{"arch": "transformer", "model": "CTC audio transcriber", "dataset": "short read English sentences (LibriTTS-R)", "train_examples": 26041, "gain_aug_db": 6, "noise_aug": 0.002, "time_shift_ms": 50, "n_mels": 80, "hop_length": 160, "input": "log_mel", "spec_augment": true, "win_length": 400, "tokenizer": "word", "vocab_size": 5132, "norm": "layernorm", "norm_position": "res_post", "hidden_act": "geglu", "mlp_ratio": 2.67, "head_dim": 64, "fused_qkv": true, "bias": "none", "qk_norm": false, "parallel_block": false, "inner_norm": false, "moe": "top_k", "num_experts": 32, "moe_every": 2, "expert_mlp_ratio": 0.25, "experts_per_token": 1, "shared_expert": false, "subsampling": 4, "layers": 8, "width": 192, "positions": "relative_bias", "optimizer": "soap", "beta2": 0.95, "learning_rate": 0.0019, "beta1": 0.9, "shampoo_beta": 0.95, "eps": 1e-08, "precondition_frequency": 16, "max_precond_dim": 512, "one_sided": false, "adamw_lr_other_params": 0.00099, "ema_decay": 0.995, "max_steps": 6100, "batch_size": 256, "epochs": 60.0, "lr_schedule": "cosine_restarts", "final_lr_fraction": 0, "warmup_steps": 120, "weight_decay": 0.2, "adamw_weight_decay_other_params": 0}
Rows from block 3, named by matrix and row number. Rows with one number belong to one attention dimension. Each number is 200 + 40 x the weight over its row's rms, rounded and kept within 0 to 999. All counts start at 0. After the name is the row's rms in percent of the matrix's.
# q: attention query, key and value (stacked) (model.blocks.3.attn.qkv.weight, 576x192, the q third), inputs 0-47
# k: attention query, key and value (stacked) (model.blocks.3.attn.qkv.weight, 576x192, the k third), inputs 0-47
q.122,092,261,211,218,288,147,132,256,223,281,230,275,158,170,238,165,78,170,204,249,197,222,230,239,129,195,202,104,233,166,241,202,229,227,206,190,198,141,206,215,220,217,234,202,179,216,190,143,210
q.123,086,224,191,211,149,228,150,172,208,149,184,163,215,162,264,190,173,200,141,183,191,227,237,275,197,222,276,224,142,222,226,177,213,282,178,295,269,201,170,202,242,215,241,172,236,95,203,169,232
q.124,094,156,154,160,244,199,193,120,170,268,203,198,190,220,244,217,236,189,141,205,183,222,193,182,220,228,216,220,216,291,200,198,204,170,296,190,189,212,270,261,232,197,214,205,255,203,221,184,139
q.125,099,183,186,262,212,178,220,148,184,237,199,239,240,193,263,173,179,210,221,224,235,199,148,135,180,122,158,242,203,220,134,229,207,160,258,201,66,196,140,206,177,191,222,202,186,132,186,216,211
q.126,095,184,172,246,266,213,197,127,197,227,208,199,197,208,206,153,249,175,190,161,186,192,218,179,229,254,148,201,143,170,149,186,149,191,210,245,147,188,175,208,200,257,193,163,170,253,222,226,201
q.127,098,228,157,176,134,178,221,202,224,283,178,255,213,240,180,195,129,191,238,197,221,202,175,129,186,161,186,181,161,164,250,156,204,212,197,178,117,225,256,194,229,146,219,151,216,142,209,253,157
q.128,105,246,242,117,201,182,186,177,178,210,161,222,222,182,134,215,193,163,170,160,188,166,177,197,271,202,150,250,250,218,248,196,195,181,237,111,201,236,249,220,138,201,188,142,173,171,157,203,234
q.129,116,193,249,248,137,201,232,199,264,123,182,265,173,194,160,227,162,145,197,213,247,184,220,210,220,224,236,236,171,198,112,175,258,151,205,154,209,252,212,234,139,224,195,169,207,237,236,240,210
q.130,093,195,117,204,161,267,262,161,264,235,99,218,184,175,278,193,177,193,152,177,239,264,104,263,165,196,185,234,150,226,188,220,195,185,255,144,221,187,178,161,183,188,289,216,209,235,256,187,198
q.131,108,200,181,232,168,170,267,176,183,246,227,229,179,211,223,111,185,159,185,280,215,190,203,184,221,185,215,254,239,179,164,140,229,180,210,277,225,145,281,175,165,154,235,251,169,129,214,235,156
q.132,106,184,174,227,131,197,204,286,245,246,195,195,163,198,224,250,185,186,206,212,198,175,172,156,267,222,123,152,249,162,189,139,220,210,200,114,161,146,172,124,177,240,194,203,207,205,240,211,236
q.133,106,180,284,265,218,172,196,211,140,173,185,262,189,264,274,204,245,267,103,226,186,189,180,232,196,177,242,276,222,192,167,192,266,156,215,198,207,246,205,204,233,198,189,154,303,172,233,199,147
q.134,099,172,226,181,188,259,152,190,159,224,210,253,241,260,144,264,88,219,168,168,142,126,196,207,210,219,187,177,197,189,202,268,238,215,237,228,258,221,201,154,160,205,211,216,163,215,269,171,199
q.135,103,243,170,218,137,222,173,169,185,280,180,163,173,171,179,216,259,132,183,100,250,143,247,169,159,214,267,211,135,157,168,219,188,177,269,178,227,127,165,113,230,188,198,160,188,236,218,200,125
q.136,104,253,148,189,244,169,202,252,226,139,246,266,178,266,179,169,224,232,166,231,224,253,187,214,206,176,252,169,179,205,269,259,217,198,132,188,204,188,230,142,173,213,173,238,167,173,233,205,183
q.137,109,177,211,153,200,240,153,150,174,198,261,286,214,232,194,249,251,134,208,191,243,143,203,263,178,138,199,203,213,256,190,142,217,195,194,224,243,208,131,108,182,277,134,172,178,205,268,192,204
q.138,098,146,171,155,124,221,154,250,249,232,136,160,213,204,168,230,239,205,216,150,244,191,177,152,196,231,217,201,261,151,209,262,173,139,223,191,258,275,167,160,148,223,169,220,223,196,237,277,97
q.139,107,194,156,182,163,153,124,175,224,158,167,175,175,132,132,225,177,260,184,201,202,214,154,190,161,168,195,225,205,210,208,229,307,227,249,189,187,230,177,221,256,220,255,234,211,222,261,163,250
q.140,101,220,202,207,180,207,232,162,174,278,185,170,225,251,198,210,190,298,190,194,241,202,148,236,176,144,211,211,136,243,226,191,267,197,144,248,179,179,263,184,107,216,251,217,178,75,200,211,262
q.141,101,209,160,236,264,217,262,185,190,274,192,319,237,232,181,179,272,140,145,182,157,192,160,216,179,213,207,161,279,129,247,221,193,273,152,195,172,207,166,207,185,205,219,237,171,116,135,271,161
q.142,104,131,202,244,248,233,181,191,256,244,209,221,232,164,287,230,170,182,253,222,176,287,178,253,170,273,257,193,224,194,197,207,192,159,228,170,214,189,193,146,214,147,144,183,225,185,233,129,274
q.143,101,303,203,196,306,216,176,250,157,84,186,172,218,225,157,217,172,213,205,234,186,221,201,163,198,255,165,195,152,284,129,204,185,204,191,189,235,199,201,213,205,198,240,238,156,222,237,198,197
q.144,104,292,166,168,248,119,170,234,205,205,181,197,185,251,175,202,189,261,196,265,191,228,107,240,203,231,271,144,150,202,172,188,209,215,218,202,161,193,148,229,178,176,259,212,264,200,199,247,240
q.145,107,155,174,174,235,229,235,212,190,202,136,126,229,218,167,216,174,223,251,268,215,260,218,133,235,169,156,247,220,217,221,165,230,189,249,156,158,184,251,118,189,268,172,276,209,230,198,234,295
q.146,116,140,167,195,193,161,127,284,171,218,192,139,215,212,166,195,171,202,195,162,230,227,200,197,227,206,287,257,232,227,236,195,298,183,233,197,215,212,171,249,166,180,152,256,212,152,196,125,189
q.147,108,184,205,176,239,181,134,200,242,228,191,141,241,225,202,205,145,215,163,152,220,198,189,226,219,212,212,254,186,134,165,187,232,208,216,241,250,242,166,254,275,137,247,230,144,138,198,129,196
q.148,103,160,204,201,137,196,179,212,170,134,191,240,191,203,234,201,154,225,246,185,186,145,243,241,172,191,214,227,222,164,234,256,160,129,182,248,170,185,236,186,165,162,192,140,269,152,210,185,264
q.149,110,169,145,225,213,265,246,171,167,190,162,267,223,158,175,181,266,139,177,242,179,232,192,172,203,215,258,230,167,258,247,149,231,201,212,276,220,226,204,216,106,205,172,223,118,243,249,215,257
q.150,110,212,159,215,144,186,246,193,184,193,232,232,190,188,215,276,181,149,191,202,265,185,178,216,231,155,192,142,188,162,223,168,214,192,225,184,248,263,101,296,250,237,171,203,196,194,180,167,190
q.151,101,186,250,221,181,138,227,185,192,260,216,131,210,209,126,134,195,152,229,192,170,149,191,120,123,223,194,218,263,275,259,221,242,216,206,96,148,196,194,240,173,226,226,237,153,214,212,147,259
q.152,103,187,230,233,154,238,195,221,175,212,263,225,191,231,249,241,209,163,93,239,268,198,211,184,279,131,235,290,212,222,163,195,201,168,223,194,216,186,181,214,107,197,184,198,176,145,211,195,236
q.153,101,207,180,179,155,215,242,193,137,218,181,226,211,177,129,144,205,123,107,216,150,149,152,178,223,168,176,229,233,158,189,158,208,175,177,153,194,251,227,203,215,180,210,177,212,184,178,245,276
q.154,106,204,187,198,203,245,241,187,166,238,247,200,176,213,189,163,144,211,210,257,200,203,197,150,272,225,256,237,230,174,223,162,239,250,231,208,230,223,232,238,190,146,183,186,187,144,242,218,183
q.155,100,200,194,217,270,139,224,229,229,242,128,243,246,197,191,241,277,171,196,165,195,248,202,156,203,224,193,259,157,127,209,231,144,167,209,122,187,212,222,185,222,119,192,201,239,201,199,257,265
q.156,102,189,269,237,228,159,222,213,159,181,239,154,201,224,208,127,170,259,209,160,205,219,197,88,181,191,173,234,197,283,237,203,203,84,184,206,234,228,191,191,182,242,177,187,250,128,214,156,128
q.157,098,170,176,184,259,240,236,151,199,231,169,256,240,182,209,220,147,251,234,240,137,219,127,173,212,249,200,199,244,153,172,157,191,210,204,184,197,195,268,244,274,179,213,145,231,220,161,196,190
q.158,105,198,207,196,160,191,217,188,229,165,210,161,156,252,129,199,164,210,225,218,210,215,206,221,204,221,115,170,263,253,178,247,271,221,111,171,229,305,208,168,235,150,187,194,208,252,216,243,256
q.159,099,187,259,204,187,222,243,178,185,217,159,258,196,151,140,166,169,182,165,227,225,152,166,154,187,174,192,190,260,229,206,271,187,203,183,224,195,271,149,178,178,250,203,181,219,235,181,230,156
q.160,106,254,246,259,183,177,146,185,215,194,242,167,198,267,215,190,223,193,123,213,192,226,166,265,187,167,223,226,188,235,270,203,224,189,137,208,188,141,178,152,213,177,273,210,210,179,175,178,187
q.161,099,206,231,208,193,158,198,178,201,177,234,269,182,197,190,208,237,243,130,242,172,198,259,204,212,181,239,170,193,196,236,220,278,277,269,167,278,244,161,143,172,279,194,209,192,215,167,208,219
q.162,097,122,240,141,209,203,265,163,222,166,227,265,164,176,186,166,213,193,202,216,251,219,210,206,164,188,104,224,255,251,234,215,187,175,250,248,152,199,235,209,253,234,235,196,151,166,234,175,198
q.163,103,170,154,232,186,181,166,192,287,209,215,234,259,105,276,185,191,215,178,208,238,223,134,196,157,242,148,162,247,158,211,143,209,207,266,204,174,114,268,208,245,221,245,246,136,236,169,248,220
q.164,102,209,189,213,181,197,162,200,263,99,151,186,223,137,182,221,208,187,248,255,225,194,94,228,236,157,225,269,221,150,206,230,195,181,231,192,142,241,195,236,144,194,253,227,189,195,186,203,237
q.165,102,171,214,182,214,254,128,157,205,127,152,182,174,190,174,218,201,160,187,175,193,169,154,137,139,229,173,234,211,262,162,260,204,181,171,178,195,200,227,170,174,245,147,202,210,187,158,182,236
q.166,107,190,202,228,144,160,205,174,185,214,221,218,117,148,217,147,154,265,183,255,212,176,99,269,197,221,219,200,183,216,182,203,118,147,136,194,253,159,159,141,287,276,168,192,243,242,187,298,242
q.167,095,150,196,161,185,110,187,250,197,221,145,153,190,141,265,164,199,195,213,181,221,207,243,210,223,206,198,251,192,208,184,222,164,220,192,247,213,188,251,211,148,221,151,159,134,225,146,207,189
q.168,103,193,252,181,185,207,208,160,257,168,291,221,182,238,199,213,228,177,82,254,204,228,215,249,199,223,247,257,206,195,161,223,206,255,222,178,210,236,260,200,222,245,181,151,153,175,268,204,195
q.169,098,273,228,107,210,251,225,182,190,145,274,228,204,212,206,172,176,181,127,243,210,166,138,265,199,239,224,165,218,213,184,169,181,160,207,243,180,172,168,253,225,243,223,212,245,235,152,135,206
q.170,104,149,201,209,175,203,227,214,243,253,222,180,45,166,190,192,276,236,108,227,206,180,223,257,264,140,220,160,264,207,254,225,182,200,146,219,158,191,148,174,160,201,239,194,158,208,198,223,254
q.171,102,233,227,221,244,147,146,98,242,190,258,246,204,174,239,172,170,180,254,190,195,194,144,224,245,204,274,147,250,260,181,211,218,244,214,181,238,157,148,165,242,209,217,249,179,124,143,262,211
q.172,103,218,195,142,202,229,196,144,212,268,192,203,186,259,211,187,237,188,176,244,133,215,208,172,235,280,197,237,134,248,240,156,209,170,199,210,226,201,271,200,220,203,157,62,165,164,251,120,112
q.173,109,169,192,247,209,183,264,208,219,179,220,239,195,222,198,212,215,187,199,218,165,214,170,154,195,123,167,186,187,175,184,199,165,170,136,157,314,283,217,206,229,190,214,327,249,237,196,156,215
q.174,102,215,220,154,138,242,132,270,179,228,119,162,227,141,75,260,220,248,253,185,226,223,250,151,170,261,233,162,199,203,189,150,164,168,197,161,184,133,207,157,231,168,216,174,148,188,216,239,155
q.175,109,211,186,196,211,208,231,259,156,164,163,211,212,276,258,166,134,165,162,170,225,261,190,167,227,217,157,140,259,174,145,214,166,168,199,232,178,223,182,204,188,211,253,262,159,246,250,140,178
q.176,100,192,195,205,162,187,228,223,230,192,190,141,181,160,191,147,217,148,171,297,242,258,204,206,143,229,180,245,169,206,140,248,200,169,217,181,225,189,144,251,219,129,98,155,184,231,141,204,245
q.177,106,132,171,213,179,244,227,231,202,141,211,116,296,165,174,194,144,189,252,236,156,169,208,191,162,251,204,171,230,252,193,227,174,227,236,219,201,190,198,195,242,94,233,219,157,192,197,198,193
q.178,100,204,188,296,171,234,179,165,224,154,198,117,186,159,222,203,223,136,239,260,268,189,216,223,180,224,175,202,261,178,170,220,202,123,257,183,245,215,210,188,212,156,200,247,107,228,122,135,226
q.179,104,274,144,266,178,263,235,203,229,170,184,169,178,234,201,184,223,241,155,198,201,216,204,228,172,171,209,203,176,255,250,255,229,201,160,217,234,157,276,239,211,237,250,203,135,167,172,209,207
q.180,100,273,205,159,136,183,160,180,176,174,173,230,113,186,243,174,289,230,194,216,199,160,163,133,204,161,220,216,230,162,279,123,241,214,224,123,298,216,181,155,213,184,129,166,237,221,178,254,140
q.181,102,207,195,269,246,181,252,214,286,204,152,244,164,246,155,239,223,199,269,158,177,169,192,207,228,193,165,246,171,178,216,219,158,187,185,196,188,255,173,219,208,155,144,212,200,194,148,270,248
q.182,105,254,179,158,211,150,186,195,219,201,224,169,229,197,227,177,197,213,198,164,227,273,189,160,233,181,210,226,242,192,219,278,159,199,154,99,180,180,209,194,176,242,180,245,216,192,263,73,167
q.183,100,141,191,203,215,130,215,242,182,232,153,237,207,186,149,175,159,282,235,239,204,228,233,178,177,148,154,171,210,170,183,193,235,233,174,161,158,179,117,297,275,161,208,216,239,147,277,246,156
q.184,100,235,208,248,160,246,189,173,241,175,146,195,238,217,194,217,218,206,113,182,196,170,116,254,208,200,212,194,150,154,203,164,251,228,248,232,176,208,231,150,257,228,255,136,136,201,231,177,246
q.185,100,167,180,203,241,192,295,195,136,152,152,224,196,171,212,284,262,251,217,198,203,292,195,214,232,190,197,189,164,212,190,220,192,240,190,234,176,218,211,155,204,176,172,176,208,183,216,222,136
q.186,103,182,185,170,218,181,186,229,208,218,208,168,257,184,163,187,205,161,185,208,229,162,236,194,162,204,206,225,210,163,302,213,153,178,281,243,266,198,190,284,243,236,165,221,187,121,150,235,163
q.187,113,108,136,192,172,139,200,196,143,181,163,203,164,203,166,164,213,259,202,249,264,299,237,197,206,268,224,214,181,215,145,214,230,211,263,177,194,254,212,170,223,287,261,159,245,165,163,168,201
k.122,096,213,186,220,209,208,215,239,147,284,208,214,139,225,183,149,178,165,215,202,238,247,169,225,113,177,253,235,184,117,218,237,260,188,153,191,282,179,250,186,274,240,238,259,166,237,225,102,254
k.123,084,227,152,233,193,157,211,181,175,165,179,202,143,215,170,126,292,176,149,278,267,206,183,209,182,177,179,177,202,245,216,199,204,222,229,170,175,222,205,165,243,186,175,262,208,146,233,262,190
k.124,092,178,169,115,146,198,180,250,236,206,203,164,218,171,242,173,209,205,183,188,190,200,179,251,132,197,142,232,205,170,169,156,147,253,270,247,252,178,116,207,219,195,209,219,253,148,227,192,227
k.125,085,171,143,234,247,141,166,177,206,177,195,119,195,206,182,172,128,193,180,174,235,161,170,250,166,227,163,189,158,213,147,182,262,208,196,246,256,156,163,256,153,175,204,152,199,199,229,181,195
k.126,095,163,165,267,183,212,251,192,214,197,256,221,209,106,219,202,153,247,190,218,178,160,211,179,235,133,191,195,152,167,204,203,197,141,234,190,234,246,291,156,180,199,134,210,205,237,223,147,110
k.127,091,160,202,232,240,197,142,122,168,144,143,295,269,240,198,281,165,288,234,211,152,202,258,179,195,209,195,212,218,171,242,196,184,182,243,169,235,185,235,191,212,210,216,147,157,206,197,165,191
k.128,103,222,223,205,184,146,142,233,270,161,191,174,143,151,200,147,200,173,162,233,187,179,183,187,188,166,207,228,185,211,214,191,150,151,217,201,252,277,236,291,238,238,174,252,249,164,249,209,180
k.129,117,140,221,267,176,165,244,204,210,192,234,189,299,200,158,260,259,170,162,165,167,212,148,187,208,208,189,261,192,250,176,200,213,157,161,190,204,263,165,176,204,186,210,249,252,217,195,139,231
k.130,097,215,247,200,198,280,182,175,226,160,248,247,206,277,255,318,236,204,229,238,189,247,208,219,165,216,221,158,159,273,178,217,99,283,271,137,221,206,215,239,167,230,210,261,219,175,191,160,178
k.131,114,197,200,180,245,207,201,261,219,244,246,208,166,197,181,274,183,169,210,179,191,189,197,218,185,243,213,156,198,296,244,148,237,196,157,121,203,175,229,234,203,167,186,153,122,171,270,249,232
k.132,107,211,174,154,204,217,117,248,96,178,246,189,153,199,185,292,299,262,227,203,219,184,205,167,183,205,196,148,235,186,225,190,167,179,257,238,245,163,197,194,193,139,188,199,209,168,227,242,273
k.133,111,249,229,185,203,193,165,186,221,289,122,176,205,193,199,165,158,171,134,182,165,221,215,192,205,157,175,236,236,244,129,206,204,219,257,182,204,228,177,192,171,216,205,136,177,220,116,233,163
k.134,096,221,245,234,210,298,197,114,171,125,188,227,123,192,160,158,197,252,221,135,205,173,130,263,256,182,195,180,222,204,222,225,235,218,179,232,151,130,149,208,231,193,243,151,156,179,251,196,215
k.135,101,155,223,174,137,233,234,236,157,148,116,243,217,162,120,186,179,197,231,273,179,179,169,180,139,116,197,243,189,195,245,218,239,179,221,259,208,174,177,216,254,178,175,194,156,149,255,172,197
k.136,096,246,171,219,153,235,250,152,219,115,177,239,174,185,234,206,179,214,184,101,187,227,222,231,175,178,171,209,251,182,209,237,234,217,171,149,120,253,191,153,160,208,179,163,206,301,154,216,165
k.137,112,243,196,238,212,180,293,136,161,203,242,213,138,148,132,240,261,224,251,211,183,204,182,210,230,162,217,175,196,160,172,216,218,142,171,200,171,252,161,246,316,280,221,244,188,172,185,151,200
k.138,099,205,223,155,236,207,279,193,168,151,172,159,230,190,216,175,222,193,234,177,276,111,175,183,210,231,207,184,268,178,235,191,150,221,262,257,222,270,120,206,210,176,196,223,220,231,190,215,189
k.139,096,138,223,155,225,196,159,155,173,211,228,180,239,160,177,195,259,188,202,170,180,168,138,276,166,257,157,217,238,192,176,215,231,186,247,198,158,162,177,220,179,187,192,132,247,205,162,174,157
k.140,111,206,227,235,270,242,183,158,206,186,209,280,152,191,181,235,186,199,130,202,208,151,251,310,176,225,169,166,234,149,138,214,247,265,257,210,241,210,171,178,201,273,265,262,231,225,158,169,179
k.141,101,187,231,224,233,168,210,254,203,190,211,270,205,148,183,187,174,185,230,165,182,185,215,193,210,218,239,169,273,221,246,222,262,212,248,209,182,86,190,208,175,127,247,168,248,129,155,245,208
k.142,110,165,199,134,223,259,178,123,194,228,173,207,198,204,240,240,223,152,215,207,240,246,230,260,206,148,228,208,173,109,128,209,110,219,149,212,183,154,178,222,203,186,153,197,191,266,224,160,180
k.143,107,225,143,263,334,264,218,184,195,140,149,182,217,174,168,194,241,211,182,209,222,272,183,209,253,249,200,220,218,141,269,218,192,252,272,184,120,212,191,211,157,246,154,186,184,210,141,187,248
k.144,101,234,255,276,185,163,214,206,184,228,191,206,205,189,213,200,160,247,145,230,114,238,180,199,209,187,153,178,265,151,156,237,247,150,270,140,238,229,228,170,198,198,171,153,188,192,205,242,224
k.145,107,187,172,216,242,295,277,146,242,176,217,103,138,233,184,160,180,212,159,187,189,227,194,228,173,220,177,168,189,167,142,163,225,243,200,189,192,263,237,157,258,201,136,220,229,222,243,160,115
k.146,110,213,233,170,214,231,282,205,182,158,145,158,321,202,168,225,143,193,202,159,239,146,184,259,206,175,220,225,244,187,145,90,175,197,216,180,177,203,218,243,202,213,154,265,234,185,163,195,208
k.147,111,234,184,150,172,155,188,218,187,205,232,157,146,210,193,147,193,228,147,191,240,205,184,246,181,230,215,238,133,229,223,272,160,150,266,156,221,257,257,130,244,159,223,160,130,256,237,120,260
k.148,098,270,273,180,174,170,201,226,146,135,223,271,176,202,190,155,210,223,225,184,162,229,195,144,212,227,178,171,175,162,117,201,238,260,245,150,184,220,241,214,182,175,191,163,269,221,157,155,189
k.149,113,243,201,199,273,214,168,160,174,266,212,151,222,189,197,206,200,160,189,176,268,205,235,190,194,250,182,194,201,206,160,217,202,123,216,182,233,266,222,186,275,240,198,235,158,232,193,104,214
k.150,112,162,202,203,204,250,202,228,150,164,212,239,209,152,129,172,195,216,157,250,229,212,158,183,181,182,199,189,171,123,194,174,206,231,235,165,173,181,238,150,207,224,162,225,151,164,210,231,262
k.151,107,205,181,107,282,200,196,159,227,216,240,182,216,272,228,200,178,232,202,203,216,265,221,211,280,198,171,210,179,204,249,228,165,194,170,233,271,113,183,250,226,183,234,218,221,206,191,186,122
k.152,105,244,222,190,216,111,134,228,185,183,174,238,234,260,180,218,217,166,205,187,204,249,240,230,222,205,263,263,265,226,166,212,269,117,205,167,232,235,165,287,194,178,134,203,149,229,205,177,244
k.153,103,184,132,194,199,252,157,223,162,289,186,287,191,167,154,224,190,180,142,191,159,147,227,210,241,173,161,267,161,220,210,222,211,212,238,121,228,191,192,221,158,181,279,156,211,239,132,135,239
k.154,105,244,186,274,246,275,181,182,213,169,138,225,270,232,181,150,204,281,283,261,182,169,166,204,214,203,206,278,251,240,262,204,199,147,192,169,196,237,189,199,200,207,170,240,234,212,125,196,213
k.155,104,204,208,150,281,166,181,251,273,173,201,193,248,163,217,160,220,190,269,266,153,269,185,240,202,248,200,310,231,199,197,182,236,235,142,216,175,213,273,178,225,245,199,165,217,203,189,238,127
k.156,102,210,175,141,225,212,288,181,230,228,103,190,221,182,193,149,245,231,232,204,156,250,216,194,169,186,167,209,161,188,227,158,236,195,123,217,256,222,213,201,181,219,148,170,160,228,240,141,188
k.157,098,168,193,180,157,223,168,214,233,248,203,216,297,223,213,179,189,228,145,224,224,113,240,167,212,160,185,287,239,185,213,222,191,227,187,179,169,203,245,144,239,165,148,183,242,151,193,276,199
k.158,107,181,140,239,209,242,258,158,181,219,218,268,121,225,171,174,178,184,177,217,167,183,243,233,257,275,278,118,214,230,242,254,200,246,222,193,153,161,149,246,177,177,197,175,159,130,215,217,213
k.159,098,197,186,181,176,150,201,152,224,249,180,173,208,207,234,217,176,185,180,162,282,196,132,185,250,134,194,206,246,198,187,134,246,315,254,155,193,196,140,241,129,157,268,181,191,150,135,182,175
k.160,111,196,158,204,198,119,164,291,237,208,220,203,162,181,218,153,205,166,147,241,134,216,207,210,267,220,193,208,243,252,248,187,245,262,255,161,184,143,263,96,243,222,216,123,167,217,231,130,222
k.161,097,167,207,174,208,218,233,163,164,177,207,138,165,217,182,182,178,195,251,121,232,220,145,177,206,151,184,177,197,277,197,220,225,199,222,244,188,200,169,201,250,212,245,153,221,135,235,263,182
k.162,105,211,172,189,174,207,197,207,222,213,208,185,203,128,128,225,203,172,180,260,255,266,209,222,186,186,241,221,263,293,286,213,268,169,176,208,192,217,178,281,179,231,199,204,248,168,206,177,169
k.163,105,215,247,199,208,123,152,164,233,174,180,230,177,183,155,246,190,188,254,141,160,167,171,230,271,254,177,212,172,242,216,170,211,245,146,221,204,167,203,254,142,254,233,199,224,185,219,146,222
k.164,099,182,199,217,162,113,300,185,186,156,244,166,211,179,262,205,197,175,228,262,321,243,256,201,197,208,231,191,304,230,287,188,199,236,204,232,178,207,129,214,149,144,233,162,195,238,193,139,180
k.165,103,234,141,176,146,228,287,182,258,231,209,220,194,184,277,189,196,218,193,176,210,255,253,210,185,207,135,201,214,167,140,252,191,235,258,185,196,188,207,240,270,256,147,215,259,214,223,175,135
k.166,108,225,224,233,196,186,176,142,193,197,214,230,140,170,200,176,198,97,100,194,182,250,195,206,297,170,128,183,181,186,213,156,171,225,271,181,210,243,180,274,155,195,134,174,230,233,140,180,260
k.167,095,184,208,243,219,211,249,197,180,192,214,208,226,216,194,181,265,279,169,94,201,255,156,234,214,202,204,245,197,196,118,113,188,275,195,136,189,221,285,197,179,182,206,191,189,264,157,215,220
k.168,110,137,201,247,218,182,239,130,217,275,282,279,252,156,174,235,238,118,247,147,231,241,222,197,175,182,211,192,211,240,245,220,125,258,247,192,244,138,139,189,125,205,151,136,198,218,142,243,231
k.169,105,205,201,244,124,183,129,212,223,220,222,126,214,151,175,186,87,184,270,229,225,108,142,195,214,123,283,248,180,196,197,168,151,277,188,127,185,238,204,309,210,220,280,233,196,190,246,154,162
k.170,112,206,197,234,183,188,264,244,169,216,201,127,169,152,236,245,263,259,208,200,200,243,275,169,161,220,226,148,179,276,125,134,166,161,135,274,139,145,225,240,157,169,185,149,150,241,222,162,202
k.171,101,171,210,178,187,216,225,121,242,215,268,223,186,212,235,251,182,223,208,167,218,173,196,218,239,245,238,133,177,262,187,168,144,191,168,211,254,212,180,257,197,174,237,213,207,208,171,264,193
k.172,103,189,162,254,129,200,216,89,189,257,224,160,150,244,216,175,223,244,157,176,156,221,209,176,202,228,232,255,117,212,211,238,203,170,186,221,168,160,170,233,220,175,246,216,169,206,180,204,214
k.173,101,212,211,180,147,160,171,205,285,173,184,166,197,149,173,226,158,133,188,207,168,197,194,186,292,214,236,203,237,155,183,145,177,291,161,227,158,230,191,112,240,265,206,188,154,161,237,143,141
k.174,108,182,213,253,188,183,282,202,222,213,189,223,182,258,168,241,267,228,174,205,186,151,174,163,227,252,163,191,178,200,180,321,212,173,184,213,177,246,245,153,191,206,165,245,245,211,226,247,185
k.175,108,225,236,179,263,178,231,224,190,118,230,197,191,192,179,188,192,159,224,201,197,133,193,191,203,169,183,193,261,235,254,175,196,210,157,205,210,132,174,141,214,240,141,182,186,145,205,164,187
k.176,096,162,223,184,226,206,161,176,210,137,144,137,201,247,185,182,159,179,225,182,157,213,216,133,205,175,228,180,121,170,201,169,282,161,170,169,237,193,216,198,215,173,179,182,253,223,295,232,217
k.177,103,268,211,121,203,227,170,213,203,190,211,175,153,175,203,289,258,213,152,179,149,144,150,202,284,233,213,172,194,168,273,135,160,220,210,205,213,200,181,162,219,107,241,147,168,169,261,167,202
k.178,092,224,141,220,178,263,195,222,209,149,100,191,168,198,192,150,185,150,209,180,144,213,191,133,249,257,160,151,275,207,225,228,188,139,204,162,228,163,253,214,207,213,201,206,193,234,141,180,230
k.179,102,208,181,235,190,145,121,269,178,190,235,183,172,237,203,204,176,225,239,256,238,200,281,223,232,263,204,226,132,117,305,205,279,215,251,177,187,138,113,229,154,245,191,214,199,233,171,173,175
k.180,104,207,172,231,216,206,162,84,200,190,168,209,190,155,165,145,111,212,183,223,155,151,181,137,125,221,187,158,168,205,232,148,157,127,144,179,230,143,222,200,174,239,205,188,172,215,254,229,172
k.181,096,203,242,193,313,221,227,251,199,120,183,205,130,221,316,176,221,161,211,260,246,260,267,160,228,206,172,149,186,160,185,270,166,286,259,232,187,207,215,239,201,154,91,139,178,195,163,222,201
k.182,097,168,206,167,184,193,212,194,170,105,221,160,267,219,270,225,206,199,191,128,174,195,216,154,143,231,176,192,215,158,201,214,172,241,146,248,181,229,204,132,211,242,201,264,198,94,214,200,154
k.183,099,111,181,206,186,145,186,180,148,186,164,218,205,230,204,262,276,241,262,148,196,220,242,184,160,176,154,156,191,179,180,198,218,249,187,165,188,174,209,156,169,251,195,150,119,174,188,186,152
k.184,101,185,178,225,177,205,158,222,104,254,256,209,177,190,173,214,201,225,112,205,180,192,174,196,147,151,187,188,253,144,164,180,150,192,196,185,212,162,218,196,225,222,177,135,116,173,194,158,199
k.185,102,156,198,207,144,256,196,215,196,233,218,214,299,224,223,229,214,188,186,181,201,227,214,215,227,212,221,199,266,200,267,177,203,191,196,123,237,219,180,175,174,266,102,183,222,267,139,214,186
k.186,108,182,186,200,230,214,220,235,181,170,159,250,260,171,252,232,163,157,199,254,280,170,238,206,271,219,160,173,179,101,228,207,118,183,284,173,224,222,220,197,174,251,170,181,224,182,232,204,216
k.187,099,206,248,249,185,211,178,198,251,222,192,137,119,183,189,215,148,211,210,198,277,209,257,164,170,186,176,175,250,228,209,206,129,172,250,223,228,266,176,160,129,257,153,191,201,204,216,200,193